config = dict(
    arch='unet',
    model='image inpainting model',
    dataset='aerial photos of the United States (SatlasPretrain)',
    train_examples=203450,
    image_size=32,
    crop_scale_min=1,
    horizontal_flip=True,
    translate=0.12,
    rotation_deg=5,
    color_jitter=0.1,
    task='inpainting',
    loss='l1',
    norm='batchnorm',
    activation='gelu',
    widths=[64, 64, 128, 256],
    blocks_per_level=2,
    block='basic',
    attention=False,
    upsampling='nearest_conv',
    init='torch_default',
    residual_init='none',
    optimizer='muon',
    muon_scale='original',
    lr=0.038,
    momentum=0.9,
    nesterov=True,
    orthogonalizer='newton_schulz_5',
    adamw_lr_other_params=0.0017,
    grad_clip=1.0,
    cautious_weight_decay=True,
    steps=8200,
    batch_size=256,
    epochs=10.3,
    lr_schedule='step',
    warmup_steps=410,
    weight_decay=0.005,
    adamw_weight_decay_other_params=0.01,
)
Rows from block 9, named by matrix and row number. Rows with one number belong to one channel. Each number is 128 + 24 x the weight over its row's rms, rounded and kept within 0 to 255. All counts start at 0. Numbers have three digits each. After the name is the row's rms in percent of the matrix's.
# convs0: first 3x3 conv (model.decb.0.1.convs.0.weight, 128x128x3x3), inputs 57-75, a 3x3 kernel for each
# convs1: second 3x3 conv (model.decb.0.1.convs.1.weight, 128x128x3x3, transposed), outputs 57-75, a 3x3 kernel for each
convs0.1 108:130149133106143128107093107157132153146139152138109129151120141175143126128159133135137145136094106129099095135144142125142129106143121178092112143134125114119121106141148125149122112125130145128137108094096124077106069169127098169142101142087199188119154158120156162140132142127087130118103117127147142163140144118131127136143190108107136111087126133097129129108162135136166172115138124122136165153143177151143116160139115143120091134127151152146147130137144140156203136129148119115160147137111157149117109146109
convs1.1 099:115138114137146122140110135090072137133110111151092082125166161144101131126113100110129115119136134153152107103150122080138123124094165109128122120134089119147145104134120108113102138132123168127133140127129122141167124164124091143117096158149114098122125112102146133106082142129101114126126063171100111143113115108114110085146127141126134149114131120102116110117150068120165083113116119103117092155174075149120105131113127156089112125154152100164112132151131128151103097129087101110064114101146125120182164101137
convs0.2 110:097080144117089135119069087121172155123149116154153086130105111128127129132118124098049120130135132117140115112121097120135118127120115151166153119169138117149075126137114141144107146131106097154124096122126110123115108111151093101123114082084106142143093150192082130147101105145103087110068058096094106127139143131142124072149157131146148134161146145119120107129133117134116105080110167090112161109131173117105099124144110112136100144118109161165138193200156141143129127157123133147112182208124102180110143139138
convs1.2 090:154123146165126136169173155155122127161093128149080140143142142153139142187147138095105121093118126066083111100117122093125094062112066133154147110126168111108173104095144129101109142125138139149131153151136164168150138109112150132139143122149136079101095074097126131109145116136129117138128139143123122145120112154108094131137105130105096171116115172149130110146080043219135062116121137111112137095148142122129127130113138068085118135140127160136123161149122146127164136166163153158133127109124175134131139147131
convs0.3 126:151114124155097115144121098107125128121103107121129099152137127140155129119144127151179155127122100162113106122103130136119134122128105119147102134128088149132115094105109114115158081109165134117144119114123109159145157095140149109113149116113123138115122166127109131101134100126152117110137109125100160155090119128132152125169177178142164155139117127104098132170128125139112113127114142128129107073102106102129132130107126117094100123133110099128125105130143114119122113134130124106103114220178074254255055123103
convs1.3 128:145114103155137103140141135146147128131144126158145156139115162122105108111096151144112145181126141144106155115118182146158155108129155208120147122109121184143155160174138144152156101168169125174092110138130075130105128113121155115126148127117131136115119121092121113116125083129139127151097106136134161131123158166089117081171135145135158128107114158137087102130135132146106110110130081151122105135159095121165087136123110113133107137089111135145143124105111106116130122104153130132137106125171057050129096099123
convs0.4 100:144103124127115109127118123175172174178146178174118202140141181132122144101102099135135124122132079142141094161165152131135134116109145141148173144097123121110148157134141111127120122140155141124128123133126082101102099132110099114133074097111131148132147156140157162116177192190157146122130123137134134135128136132126134132113111104144118112115100109125123162138126162111082115212240237179177184132143119095091126077092124112123151138118117148125122161147125135159153126142140108124124051093080104099111091135096
convs1.4 090:110119124107107112114135126158110111117093117139104137147163178153148149119080114112089105137096114151100104124163170105118126145139116116123134085101108121130112141147149136128120118127117138131135180185141137135119153166134131135115149134145090089088124130096121138139134137143131119142106098129136152116082112111075105095102125079148160118152135104110096152138100131187129145153124111098062092098056103097141110078135112129123116132133126163136087186173100128153125118159145111108104148165146135154122118148144
convs0.5 107:135111078126123093113143116131106128108122106142109150106102097105087116143103072134069076141090098145135163102121105157158151153142133105135147148114136159143119149143207138130143117118147112119134140163128100188148129107108135135128115136128134118114181132129178171133079103121098106118092130130190177166149179181129125122107134147111113106107136120112125116119121086119123082116114132151116130173182127155155117115153126075117148133150130119146135074125132117084119094117145112094082118130069155081061163129084
convs1.5 104:127133144144130144164110163118115137118143134107138136169149135166152127169114109167108158154117115156124120083097161133068107153125144145079099110136140103146146094118148095122157121158176131107123131083112136122141119137127113099094101121107103128132157133128161105089129140128130128134148127146137126116083114086116093094112103164154135146180171201143151124133134107099098122115114129114134182164147177085131151139098110113094110115121100117129132098149201157139118126103170107152172120133067111148133100138145
convs0.6 091:132135117125148138144150136132162137164104135105114171143172126118148146163162165123087098135120149127133141101143128088144130125119126108127119113160103108108084134112077134147160107095107120123127154139139141136157094130128073110120090126153128094109124139129113140130123115115098091127100124126127143144127116140111130145117127170105133181130126150108131143104121112150133129141091156087088123121115054129094076134131073071144132124132144117086108099126118154131105130147119116139104167079103115151045102074162
convs1.6 110:130148161161078127102109102138136139137189134113108090094119088138126151112125136118174102119104143196118124116076124140139130116147113121129124124118128168131128096093100146138122122140121115135129146178108071131139150179164112167152155090089105125104117133123132144092109132106099164138124142091101187151137058096140097143138123127115097140108088130117128130167154119160158137129120155119072118142164141116111137115156134128163130130139137134130145152126139156155153153140139138120126119115072121167149165110140
convs0.7 097:101134116112116124112085143141095128142100149144111210122105092113123134148114155147135135139131141091107142094145117127152132116141122119092133136102130140164139108109129121187198100155107099107122124111116150109131065119115106132083086180125093117129102104120126143131094134193080128111166148110123095110147149158152138127100105112135138132114130134113100081134111099146121118123128151090118129126125146146097082141097096115110134128113078122121097111072073118101133121100149092087140121136109144132110114160135
convs1.7 090:139141156109173146081142104100142126091097090148134099136136151136127149148153128072074114099119128157164157130132110142091082138133101149082140165150132177152133124172119134123128185139130096059148091113122157185168101156160119145112131185135117106128128131148119121132164134129118083121137139178139136075134106092140133131070097130126120119182155117133143086148122114144126115145141114124136136133112061102165133108146143154210118115128117142115169101095121156144168157152137136117105124073116140113117106099165
convs0.8 105:137143149181152128143136090146121087115112102071109095167127139138137148143109140117139131162113101124106086131125161118125143109115135097138111108101131114110131124095097153123091146121095161132100145126108122137109233143115190204122118157136146103134129104118106123109099087105105106105118129118105140157118125147134124120085142144146153149175154132152093105144125126154139159124129131124115154120137134159126116129131144070106141158128102136088105166161132121120131138095110142124111149137141163150164174109103
convs1.8 092:123105119156108096128120079162111073121105125133075146123139152126159144116143159171186168137146132144099075119128156127161155101100113097090118085093143126121123124108110143104079094109144137093151145115102117113132128136170117144126128116132156152133125126114107137130076077121101092115123172106080129155096105131123138137124114149124120114124101125125139130124146137143159152138134158181154149176154142121142121139131122158113104125144156133128175152122143133133118133123108141159113109136138122079142129104162
convs0.9 104:125150148157146139124131136154150127138122091127143104127125128117106118109104123154143112115102083122119135193131164136109133090101132136094120121140128116141119100096115108128125140140122093124147099096147148159139126121123101112142119103146133160155127105111123100137147165140131164139147162141124122135117133137096120160123146134118109101128139132127135146182152146166142146098124138171141144170105135143173134091123138086110125137125119129147096123150102154140113134119135113102140117117110079255117075084060
convs1.9 096:131114068133090105089116123101134103087119102121148144131147131084107095141143166133155152118172138128108139117104129095128162101142152150159177153128114155121109157135125052095127093139176095107106145153142098072058159154133133137078145121121127148131097140130114127126146156120097109123112116136095113125151142120123118094121166126127158137139116105111125112155138150108124104114133082133164132155125098160090089137134135127150135098135101104130125097129089113104089120143139134094119159126168119093170105106143
convs0.10 091:122137162137145162130109158185092129112114143094125100139099130126070130100138088116103139137107119118140111089122105110097145117108140170136141148043134145127196082070116120119138100130128139149131146121134117129138115140138145127126141109115150131116146142107131131095136123118150129119085154146087099122080103126103116136117122120136137127125144128114159140115134139128116131137110099089134124134139152174099158168121221149128158133140119133109138127094144122117135124119117125127107155173089177050129153050101
convs1.10 106:104147134134101101159082120134122111149110109126152083134099118175117127147063138164124139118117080170075128104150126127089171142163140133132109140147066129097109124134115125131110082138081129100153104110123094112049108167100142131122100092151087117132150121136096112145107132103108160140145173167113093177102136110160119139094156135131128157102123151154138102154104147101113155129142140111155133121142135120139099134130172078143104149128076129129134110119122145086118154126113145130152123118112112137131122176186
convs0.11 106:135137156163150135166134111093118105129107102113125159107129127126116082139134117133154135087110085112128133083104117095113131130127158131132124110126111122163185132132107129120143151131124134134130147126113146156106126124147101107149109113159103135147101139126106144117189172176139127168106153158116118113116123117156185191127115150183141163174149158134130131111108108124134134066097108060131110118164090111144164142164148121142144094109110087122119099099115135116107131118109140131155111098108082078087114138131
convs1.11 099:157133120195177173096083106096126105106126129084096137111107107095141137180179122093099126091107162115116171139149160104103133134162144143136120184125103132109124165129130074103142119119116099116087142178158162164149156135130126111118160154113111092119084113154114122123154146131131126140117125144109109118098127095132103111115138144090091098141118107156147120142119135131099136128133098117116137079073115158169152160154093112120089117136132130148132123112122114128138140128144160132167131139149169130141130114139
convs0.12 108:122112122131104124109116129110107129139119122130099079140153143137135130135137111154122147142113128148117112144166083118143079110154126113117107150146141153147103116119126139159151125122095123101098163104105108075154143141120111116117108093080160117126142101138151099125086101107063112150107122137122119155121122164090064107116139194127140177137133153089117167145157119144146128095101098123116100100093127104111078129141075106086082142123104157132104148111105120134136114149156112143138065145121118163126155099092
convs1.12 100:138161161102117161096137164141136156099102134090105130127127142124104083131159117127159136162149102125148117123145150105144151125132105117156167099148155115137154115122141110114157144142143164125142150134179131153166136161165106123099108154140142110137112054111174156120110138181128145184116110123104107157125152137120090092147126151114111149148141166106115114139156110136145148119107126132132150146143109134120105117080110104076117152123122126136139146163186115139141112140120146166096135156117154130116150138136
convs0.13 094:159129145144137143124128112118164157103119137173164148154129111093106093123106113178107134128109116119115119127097111114135132130155141134114156157106150083076130146154182108140172137113125105151138111130105089105127124112108102088109137129144138124113144127115122138112105139143136149136144149138148153134144138121139128136157170151118146124141131131172152143149158139144122104146152245147118179094086135147133110130092119136125111098114116095115116100142121108054054113093083126121121129116129159167063169135106
convs1.13 106:113105100149126132168170169159194172125122083150150115135135085133139106108116092164160122123099106085061081104147135138129120136151163134154151137102098129140117145120170111124101116128123160127155092100102098111112143117124157106097143128090117138130102132125114105110116120126138159158116163165112126094123112111134180140133137096120138113139129104159154110161116087160136111106121132114144135152161146137134163134120129159174141127112136078076105111112112117142135138169154094112126105102107121123155106091135
convs0.14 084:145094110100118130149112114116093113093125163127157153116087093156107120118169175137135162156138129108096102125112101126118059138135110114109153165119113115094145128133125157172198140097113112094128143111096137160110119142172109136133160158155087065071119081093082105126139150126149152158141127162106117083122124111123109088080082110114105124124117118120106120071084133115115124104150117100114120116101111142118137140102157144135116159122108137120172152117145078081137091109146130151168118110099089103130125113107
convs1.14 082:080144146095113112111146134146123089124131113144116123155164156153144100155136069124089134114127175112119118104146115115125144140099084155124175114117146144167186092139153148113091144138079126123129138132129132130132048115144097138129141165139104157126142127123145126137124160142109151129118146099175117109131113112151145149089120160125156150112168118123160142118142117165173137088119100109090127113103087130128141120122161118107126099148109122131160114066140121158143106112155123103136146137117136145149117126149
convs0.15 106:131133170091085125090083107100169178117115145097073136139124139119125145116138118129176176137162155161129095102065094174120101138122112087142161114108145150121130150135051103111063084101113159087108144105112108084104127097124120085087149107086129116138133110098109092066126125156121112120078098090163137114115118125138111095182112101161125110168142126147141116151176142126109090136187142145167127098125127113120180107097137154157163109175119114194118096147092147144077118120103121133115128099158125095130114139136
convs1.15 103:119137127127118135124131129117115137091106129110137115068114103100132107138176150118125150122107124130091132120071088161119114146136116130086075144137126095091150129126139154078106146104119150149119090105113106124114145096115127117090125165144140111112158124124095097128130096178150113160141124129112126098160170100155132127139151135077085097136151130139114114113091152159097108115132108097080098096102114129166147105135138147143148134169149105103114120099139112145123125128117111111112096079134115114132113149142
convs0.16 092:098144115124165143151136131152117099145063104098095119125124116188114142149115119136128093125103108092092086132135130111151111112130096150154134119127144143079133109115124163179171143134140108068114101084118089138176112124138131131167141152157123116111132147120134161130167148126129121103110130151121144102169096131138125143089155138134128120145142126098114122102120141096113097187164142153118134123135130087116109115091111125077124133100135120125142124133120113098114150113138154146117111192170122156084133120150
convs1.16 103:152157123118131146088156133119168150090124094152151093150121106116110085134166081158118119172108141104135170123139154130135119168099090113155147123147156139155187107118158090135101151167091084106138102146167156138154121122098172113113111163161139129130153108128121147163140146146106133134113118147156196082149103089139119145092159120134159132123141156117131093122140115100107082092140150111159121095096119129102100158133130119139107160103107107140137079179101087120125139125134065100147131122105133134134082067123
convs0.17 095:125120146161128148151125127105093141139154109151094101176144124153166113086122115098114133105143137081106112117089138152155127166174124130107131106108181123121173111102121143137154137103124120138141103141142115132125122145147130141133107149108117154134120149168115131118133123115137152137167123102145117113090112117133132109120127131114088100113120120128152128109137114103122137124112150132134121113154136111087125110115135126135137137153133135135156110135126102090126122113107117109125145112077059000081127192118
convs1.17 113:176134148122113106123123129147132126114114126145127172140159180124097081149107123127143155193137145130118051129129140073119144153143173123163135155145086119132122178146124086100111119115138109133136137162172111131097174142151114119113110097121150155152122112106104112122121118138141141179129117196088127127160135155144151089140151145119106087126097121143116149174157104148085077122118141108176116109162122155118122133141118118118152171141128171112118149100107148149096152162150130074131137093098101079092111132114
convs0.18 096:148140098118104096135112120106103128118111115090111103116108140124100159174126146102129121123113114130156133169115092154137104099135111137127164111092151139174197143170151141148130086089084130126110125158121132145114089080089127118110118143121109129121126100108089098112116116138119099088112119117120120114141108130136120151148139116135107107146128121093122129118137131108138153107168148123164118132111094078132111085139137124141124157137086143161119124118101122107114140127117141120091109119080039135121124037107
convs1.18 100:128190087117156085107100118144096121110103134116168147139146103127131115136135157116145122129155076160114121136111123141088134139146149116107153131182159113103099163149129187081103143145163118094120132132151123181115086104110128141120142130089128105109125128121096106109108090104167115106162119136126072105145182139153138116139113099123132111093115156139121098136145152138115130110129098092087131143083100115153112139094111125156141129128119125122121109102131133120136137112149164152130171179115157151105068153108
convs0.19 104:169143125160117115125112139094127159098096131086117146129118105174133120143141108117120116153144138183118144115137106085124102101114108149152115148154143152147150115143148138167186128140167127124179113093154121117129129134109171132100151133116143145150150122150126092114114101106132140140152140135121122121105120102141142132139160143141146120191169152161183166114176144110144131166172180121131146119091131137133107138123122156126123104165163127167159137180153110105117131103116119120128129171081109147114092158121
convs1.19 088:118104077139163138166152156119155139113117145125112136159168119109142069131100083130085152124114149142128117113164147111122165151125131117150109119143108129172109114146176096131169113136149164125179134122115137123121131163176134106101127131110122122133111108130112134117104087107155124144143113148108097128122096063108109063120125112111119113123124113123158130094107108136142116165134116136130111124145133126113116145102113115084094149158125119134108142125125138139148163153161129120111123124123144123152121120138
convs0.20 105:120112111125123104124126133082096109121114110125153101129141098144153096131163122132098146127117132135142110128115120117107112134108099128136103137157128156088156151122117111123121121099121140136128129099112103089115098124125111133122156111137123121130120111141132091145098120119115108115122125109108121122140141172129124146141137151135114151156145142117120116156132114125144136092099159106091132138155155116103071106111082123104090154144102151141112150117110118099127151115119159126120132128111121064177236076255
convs1.20 111:161159098120109127108148141128104149130145145143122155168123131167134104149122156150132125127164113129116158148127109092119129133162099109160134111125150115140158139135146150111153136170123104119162104123127118121130140112142137145133100140138144075099098079123155125148089103133106102131106143098111127134103124096137078134158106116128120128150100137153113122180101155147111094150122101152125153131127135128118116111099097109123083142134099155125170115120095103109117111123121116152114104097096120109079129149137
convs0.21 108:156165060133129084121086123143109110125114136099151145089073059121095084143097122180133109146119131103098134142148141120133142117139134105084129106102120108122121123115130150129142142114119106126133128155129134137103122125137103107100113110087101119108129127097110093092112126124110148146127175131137135109115138134157148134122153174118135140103104116138145164126131144117104099104100091109120072047107101138120131107133152083103136195090109137108105129106119118142132113135121139183131120073152114106160107170155
convs1.21 097:157104104156111142083072138138119111140106100124142078130094122130110100145164112150111128175095159188127126100126102108084139112057138120120137121151124120114116146132133113101109153142100144136138111110110115106142122139136108092122092075156103094165122145130149141118112104108157083064140098117108088103103077086143122134131148167134121134129109110128132173128147129124162160134141159150163136146153127098107167075132160100125112148144139148114142129142139132163085120136094103103115103113138127112130132124184
convs0.22 089:128149117123154153151147142111117089135074120102136130115110134126149124079123122107134114099148112091095109074130138121143119101129134176121078145133159085145135090117110106122127124130134112125138124124141126152162117121099155101087121113100118100133114125152147135126149141130125153168119119112111113128159181140132127093070100129113128141165109120128145140092149120131138112097112166120160108185182111126166077130153132112129143133096126156129135100137162096143130099128112116139104115167114135180070051122155
convs1.22 093:167105153132086134137138119166144147138147131148166163130148149123102147136116127100146128144111144148098105157078105082138137137173162100153126158095087164114147129102122089119097118080105125093141135145163144121090099073107127133103089117155146159115159138122158156139130118117128115139119144156097152135133112119137097114147126100128150112092124144112128149143097125137086122101109155126155121112140120117075062137103101127156152117105110103102131120156133099079141155099166122110118178158137113142156119117132
convs0.23 102:157149158159127141178153129117080127152124160179166161127153136129137145112152153108088089103078095103114103113144151109131137142147134116134192127151173171148139145168147159142117120131144138134121144100102181112105112157120110195160135163129116083112095071081104102122106137136113129138176145137128124098116113083100107090117102107082120143099140164105102118111136157091119197127147157103114145077104128130139118123135149107124154158152138148148141156135140149162167147117149143138161091152135143156106147123130
convs1.23 103:157136120149160120123121116136115097130124113119133150113129132144117150126111178113126134099110111145142109069127179105132152112125131140085131135110148133132161125151150138145138133144143168172177161169160112150166115129206116132180148147155170125154134156145107138129165115155161136121173161152147120098149133099140134127114072130142094170177158156118123131144143135144160131169140154122128109139179074173135116185090120183128129136089083147096118113075111126103147108132147115110115106098145121111125113129080
convs0.24 096:081113101116094054151123085100133122125168168098154147113123155131135142106098110114129115110108115133116119147126139109123135121143157149127147122143139119135154113126139126111111127121087095123134120107115122112119167159093134170128106154143108076125147134149186151137126110128148141120142121123129133148124109127125103134121093111116096108145111103096117108093125111100099128167229214158154110136105087119092063148123109130175158076073103099096125127093103115157157085105140081055099085134140075137131119140129
convs1.24 103:163185119115134148129153165145149169100142107090158176143127137169145130089101163104124155141108146121126118117131154130157132157126118157121113167144114165170116109106159151131158120120156157158128145135082126117124138116100105116131156170189110122127078088098133142155166155137147159142142108111100110104146125111141132103137126121185172111132160127136130125112108113146142145137134109087081136153154142137160141128166140111153147159074051147123100147129136123151167157139161120107107102079098086103166118138156
convs0.25 102:126125140122126135115183099105111071129135122151131151100075085122093081130114126143132122143145159133129122115162165124159151100128163144118116124115115129115144188187191144170171103124115113131127117150148098125120161190157138176173125135150177144130162178124079077095107128108121145105115118112123100133126110116128111152104087120121117122132109108126105110116113100163143112093076130144132168113092130147162108125197142105103136112107104120146130144172153151143158126124132130131139102104073097104075163154156
convs1.25 104:140166155134124113149111120186197127146177128124115104099156122133134130155158149129141100119137131154117104102093131115106132098115133158195143170138156160167165121116149154139139135129114101121124126117121110124127128119122103121139105116134146141127131121102149111123127149110128131100105123135101152142109082118144120126172148096119129118112115116134144101106099112114150136126124148153160164104131139113139116113152163090102129089092104131100086163171139146099108125134145113103122089086085124153129182174163
convs0.26 118:125121123123122111150148116101135112160179150159141139120121090140120107122108091096151165109155153115129125129086108122100141153132145123129136106137158116119147123085108169121164163139209124137122123122134125121149163126093157117112146110125121097133105109125147144124147140145125117105131101109129124108153177141109144157123137163156150195147135155140127115139150136148135111167167159137132133148140150140118098158134107137108092135145116151140112145140110139115092147146123145153167116069126134119160156118153
convs1.26 089:162153129145107107119118119107162133100123103125118097117124144165139105117106099148133093141114102143109135114084112113091118106100135151158166112118139140125151088091163126102146171140141111130146124131124145132151178125056134131098144133121162114161134087104143137132163163164149156137172159127110130138094085063144140125096163167089131148083119117104107125126093144128099130123117100127120125115112170200184113182179120126115091096106143109112112101114118120138139111126128117119121153118106145116112148151128
convs0.27 096:147099149130122131115134151161174132135126100100109079160139101109160129143137105156130118103117113148128124108129146073095116097141163133128091108129132129153157121123126119130119142147142113152153117170166066129127155122095160129095143126100149172156143146140137136162123112118090137145134142149118095116114119103121140091055120130081148127142137102112089100126121098134104120097104192060097173105119174115117140096111137103122162167126126155139120121117146122096132137127143118138153082138135143115143067101111
convs1.27 095:114124128157117146178147200124119131132102141108112127149127112171129132133073089120113075140080120130086168101091129092126162093163142130128121140119073149120118129109103108100126137154104132149192118160164124114088119143080103127119117127127132139085101135114119127118153160150138152154078123134105145118108155090125144138123123067129113150102108177143180122134106108152109110155150159139163125138163108080112138116119180111148143155126133164096128165131137107119156109121124135148115136108091155157153168179154
convs0.28 092:141146129139146125128130155121156150145164126140119123128133152126089125134089109104105115120106135122105141123160150127126139130132114105157116099110130133131177124137138122130104140114072149137141146156176116116141111143111106133109117142105113147171129113148130135094134131143131150129146174146115112129146126096159139127114117109122144111131133120121128089125140135140139156105155141141157145122134153104157101090184140110096110131125119127141135117118138116126121142124104125122088140126182061099112126092149
convs1.28 120:095160119119155107124147165113085121146116114113143141128145119146126109126106103129176117092192143142097136163138130140093138135171126130126080133150119109116092078130133105068085138150145150106153175138148172150122138125142149134139102120112164107111144152091144123133131095136129106150114103117164143152121161164134132156112128166177118117149120137117140120110156110110117106135136113106103139166111094103130118142096147123095072132141103109115133086118105141138119132164171122103107158114128151165078112157146
convs0.29 105:131127133150144112144164130155129138143119144112089131108107101104135098089093083113180154138164134147120121168113123160126104153120106133104155131119116108140117156136108156154134130129138143131177142118161116138122144110145141127151140134152119129108115116107134107094119133115142125120125108130160158139160151157160140152157131083159156127130135120127118086130115062120108095134135169111137160145156118084098088127101129153127109131107086150125119149109123153145115151146115146123112148139134091119130098125121
convs1.29 095:146137170115127164147136139118122137138095079139094084132117121105149141109159153127102131119125128091088132150130141113145129110156131137175138127135141176120140140129118130141109164150130113179122141159125163163137097091127095100140097111168163144108153101080162138114150138136131123144154140125146136117139100103124085105188116123138093107109102126113133122153181138175173145115126122099101139090086149169121123184137140126127129127135136144162121172155138100104098066107099081116090150123056136155109140155129
convs0.30 098:121132125136111095124119112129129125131123121115167177132130080114121103116149134167162108151128080111154159152108153155119183101094136142127124120096115138158149128094116157137177128109121109095149112100128135089079124102124084094110070110134134113098143171124092128099105075129107109146171152137146192203094134140114169164177159127144130098111102114143111117120111109134129134115142139163189155161153154156131152148112106140115154142140067154134083161123076124130121125118159144129160182125142147138126090101128
convs1.30 102:120108126128149125131150130135138117122138119153194125118097115133118131075103131137082114142133160146115129147123153107081160103128176184139130120090130111086121116089113155139137071108118129165117117148116113129126134131175096091146160136117104115112084130131091100089152124116137143154097128168144150132102118107067065092113127149120103093150150101150133107141155131120145140112106110117094088132129094102162147136123133129129128141131116102099121135102106128127137149150146142155144142127169155165170089088125
convs0.31 106:126133110128127096109124104143163123105133112110127126089078110132123139094097112122089058143144154107104117089136179078120183115152181103143141121166124122099115100140142118160169109117102110131133092107117140121097089143142121178134140143132113140139134110081152126124133138141097107126098100127098106107118135109111129121127124132137101074126105096091093116121121122145125115113114141102085117130133140130133081128137126134114136172144109148164137103137137104082135125103165131133160177085236128100098174157255
convs1.31 109:119111107185148137167178155141139134101135143120143138122124084092107152159168143113116112106134154119064125138112156094088133122137100150127151198127149165133152172123130143136121138130108163112110151121114139111144137139133095150146151163150128113111085106138116145152150144170136170152145164147123134138131127137110091167117123159166126170141132109155122139146086111113116096148127138117106090097114129095107155136141104108111131163139152123058124136111111139107095136161116101087123097106138111153165102099111
convs0.32 106:144081103148086115116120125138129150118152180102143185121169194116145176095111131124088104126081111165153146130108116113101113138102119064105136132151164131120136157121126187134112163140115145132115135162098127186145099113145086132125112154146137150143137141132152155167143138126156121106145138123137130111129129145130114130148133119187140106165112110146162163163150146145138103133155084156153084162137089143128117129160130108150132121125137137117138147109110157130093145166131130128089133117144137141135164129139
convs1.32 100:132149117151142102148147112126134160128110126106111153131128121150140145150145152110139161130123143128123135122127111123110159111106157115088139151156155125149144126137129131118118114130143151100107135133097108186147107149156108122146151133154120095124091116108142138115117126106161131095152155104104083096101085080098092109140108093132114097137108099119137094139144111151161135143149132138124121124099126111164117100133114113118103146173139123106124108123136176163135111106125132133134090145132119156133125132159
convs0.33 111:138134135132157162104108128145139166159145141093135164140143135118125142162120113104130162145198145135168107144144165146123163179159173100137171156130148149157142148146086168156185108127184115123109100130109121143135116105112114138136116095085142107096155118077113123127148133140122134145128148138106122110161138105155156154156113130181156169111122139147136129111124120101099110103133108038102103092148140125123141117110125140133125129141146122128129130129133151142081147144071120121135103133157121055072145155141
convs1.33 099:142130140135113145139108120131084137120160118088111143130107112148139127100119140198139130181159145121067134161129145176154158103147162146139096111114120128133135143148147125115110165141122081132131100120116136165139139114114148124083124114137123110125123094090131118083094129074129115129148127113134173109138153134110090143114115134107089090141108098147110125145129113172147132117136128183169079139133095102130146105168106108087093093087085119119100133120141168173158153127132170118128121149164092142175139162151
convs0.34 094:105092083113105090131112149128150105128115121137119068113081146133092109151112125083055101132136130155118129147118153157129117111101131131109173107106134144134159193164142134139127081098127140131102109133144124109144095101123128128108154134114143130102120101117113083132129124127096089105147167158112134143147114119143112092100130170095126178113094119115116146136144171151149112105091175088140164120112123103104132163165104157134092138141139108110108119121111174128105168142123111147137133126097052130132162186136
convs1.34 080:141153129123103114154138127134108146116111136110123146107143140155130098136085105144116114081089061112100128162161103139110113142101120122150096116158091161170111150127106142104126138156138150143170116119152113115090095098072122141111114165139176159128109095109143111126107111161112138129145149121169133095101159087070113082105125091082126104112125109110141109119129137147131143119130116109136136116150131145075134121073107142102129122112060118115094093085129156143122140130146154112144179162128136123134105121151
convs0.35 104:134131116130173102120209129128163116123158133111104092168178191137137177175112145113104110144119111155158126124116095136152109122128099123135165136095165129126142104113107146133091126128072093105115105124106094176158178181093112146156109106206131120107116111085061090077122121107155139147125114120117127134140134131137115112112107111136125117126102094102136148108126149132131111107123108105125102102131089108120125143124123151142144108137143096116120109123093131137145147140108149157122136137097130150144137131119
convs1.35 121:111096116129089128169147146124111112125176139108138127106089144140137128128140148138144098129151126160126116144116116128129139125151117095126159127109120126154140112123095107143125089125132126130093150154137120125147116111153100109131130168130153130100116107106140154120172162117122142159137129138139159173144150156185120133126135152163165127126107109161172080162159147135144194099151139164147136165129135140154140115156159143160167139159147109149165110094126131156133090101131142133127091151146109082130164091113
convs0.36 099:122139140109118138121094140130102130123095106167100141114133113132111092100108082148116132134089134149099123141184142137207156130171130115120135106124124156133110151158125166166144125118075133122134132110142136074115146157126113160130146230146111146120098148158101109151128178181109147164106105145117121190194156160136126119093117140141103147120103116125101130128085118157139146095114088124155157172174204111087143089103156132088093086086103124111118101085130124118147106124158092108184088146087107153157137151159
convs1.36 097:094099161113131147136151143135139122081121154090136193158159153108139158151148137102123112105111135152134129110116112108121117113144134173118146150128142145144130139200103125169141136119139133148173093151151120136149144153154107087093095126123148146190160147156142147149177136148136116156137146144142133110140118099136121108084126148122133138151135117153173149137119091161127121089097151124120142133133085120200168120163141083125106138118142113081166098089137098135121134159119141132135123118148135122167144093168
convs0.37 095:078113123118117114134108160124156121103143121151153105117083130119135119110133135149142121120161147152131108115123112113091108135100100146103115155148124100139114181180136101149118178181190100126150101122139166096152151142148153128153142128116116128148105157163113170144100103141117120125128133115158139113118098065130130119149139145135144182134121141119133123120138146115091134143135129168127118097072057115117114097128118117113126104145125134134099159156134139151171119137146130124125140068107143089130128144117
convs1.37 095:127119168098129154105139145093112085105123116145109081119125145158158120139119100153157110139145115151123106124132117095154107136168107118148146098127148126106117088079174148130127113129147116141108121146138096108116136134146082136155102110086130083128141103122092108110151096152119141165101162138161133130164113076155122130133132154126104136127140130126094131149117137177123137173139139160141145151181183139148159130144171158138134131090161135102147158143115092108112113111106127111117151093090144121122149116131
convs0.38 094:137149140111158184109125199125139133115148136122141129152142165164172116133114105135128114109144124117127098103114110102132148106149163147107084146201135098188122124153120102159109129127155132141139121142140111102140126124118131089139151125092119081112134136118126137126109115130110143126124139128135129132147123120140150120124129123119125111139138139132161163145120143161135152135137117173147096139077085069096164092126141115148144088105114106111126130132156121125089104139104124123107082115147165098138110147090
convs1.38 111:152105142122129151102138139136110127094101116132153141164076147113075105138157146163137174173140136112155119168092125119122166156142160104116110149159061091138128142149146112134134175125145114159124137171098139131096122114119130134125121133125090122116133140148126134103141120110143149154128126156121151141112127125113103130127154126091119104130162103132090130160152160130167164107090147117190167105151134142113128108116143170122163159113117139141097130149120143159140166111136108086142116124114129109117152123096
convs0.39 085:122132112162139099141117119123106145101122167111103152151160153112133133128100123083114115101130119111100111120142145141121112148105063117122098148145151160112097149137100117132148134165137142135157117108089087137137145119127120107127106143126139159151132110093104135117092137160161162154137143145125109136099092123125113095101094110118110118146120099127130091126097106106089110098114136119129147146148166105162155133146150149156153152135122121131127124160134119142175118144142124142134073073109137070105101047031
convs1.39 085:128146160110126136145138119113128121138121103172177140137100081084087097120124154137124159095112145083130099114105105157144134131130188118129162133127123116094125154155180127132169144172143147144107150148147124140115136133152122144171160164143142147149131147140080085105154141184162129146117107102149129116123141128131140125164118104152139119147161140111127113148158152116084121097154140096124135145170148120149143139141125166165129119101138151133115138145109129136133169157159146146168146142186159146165125115172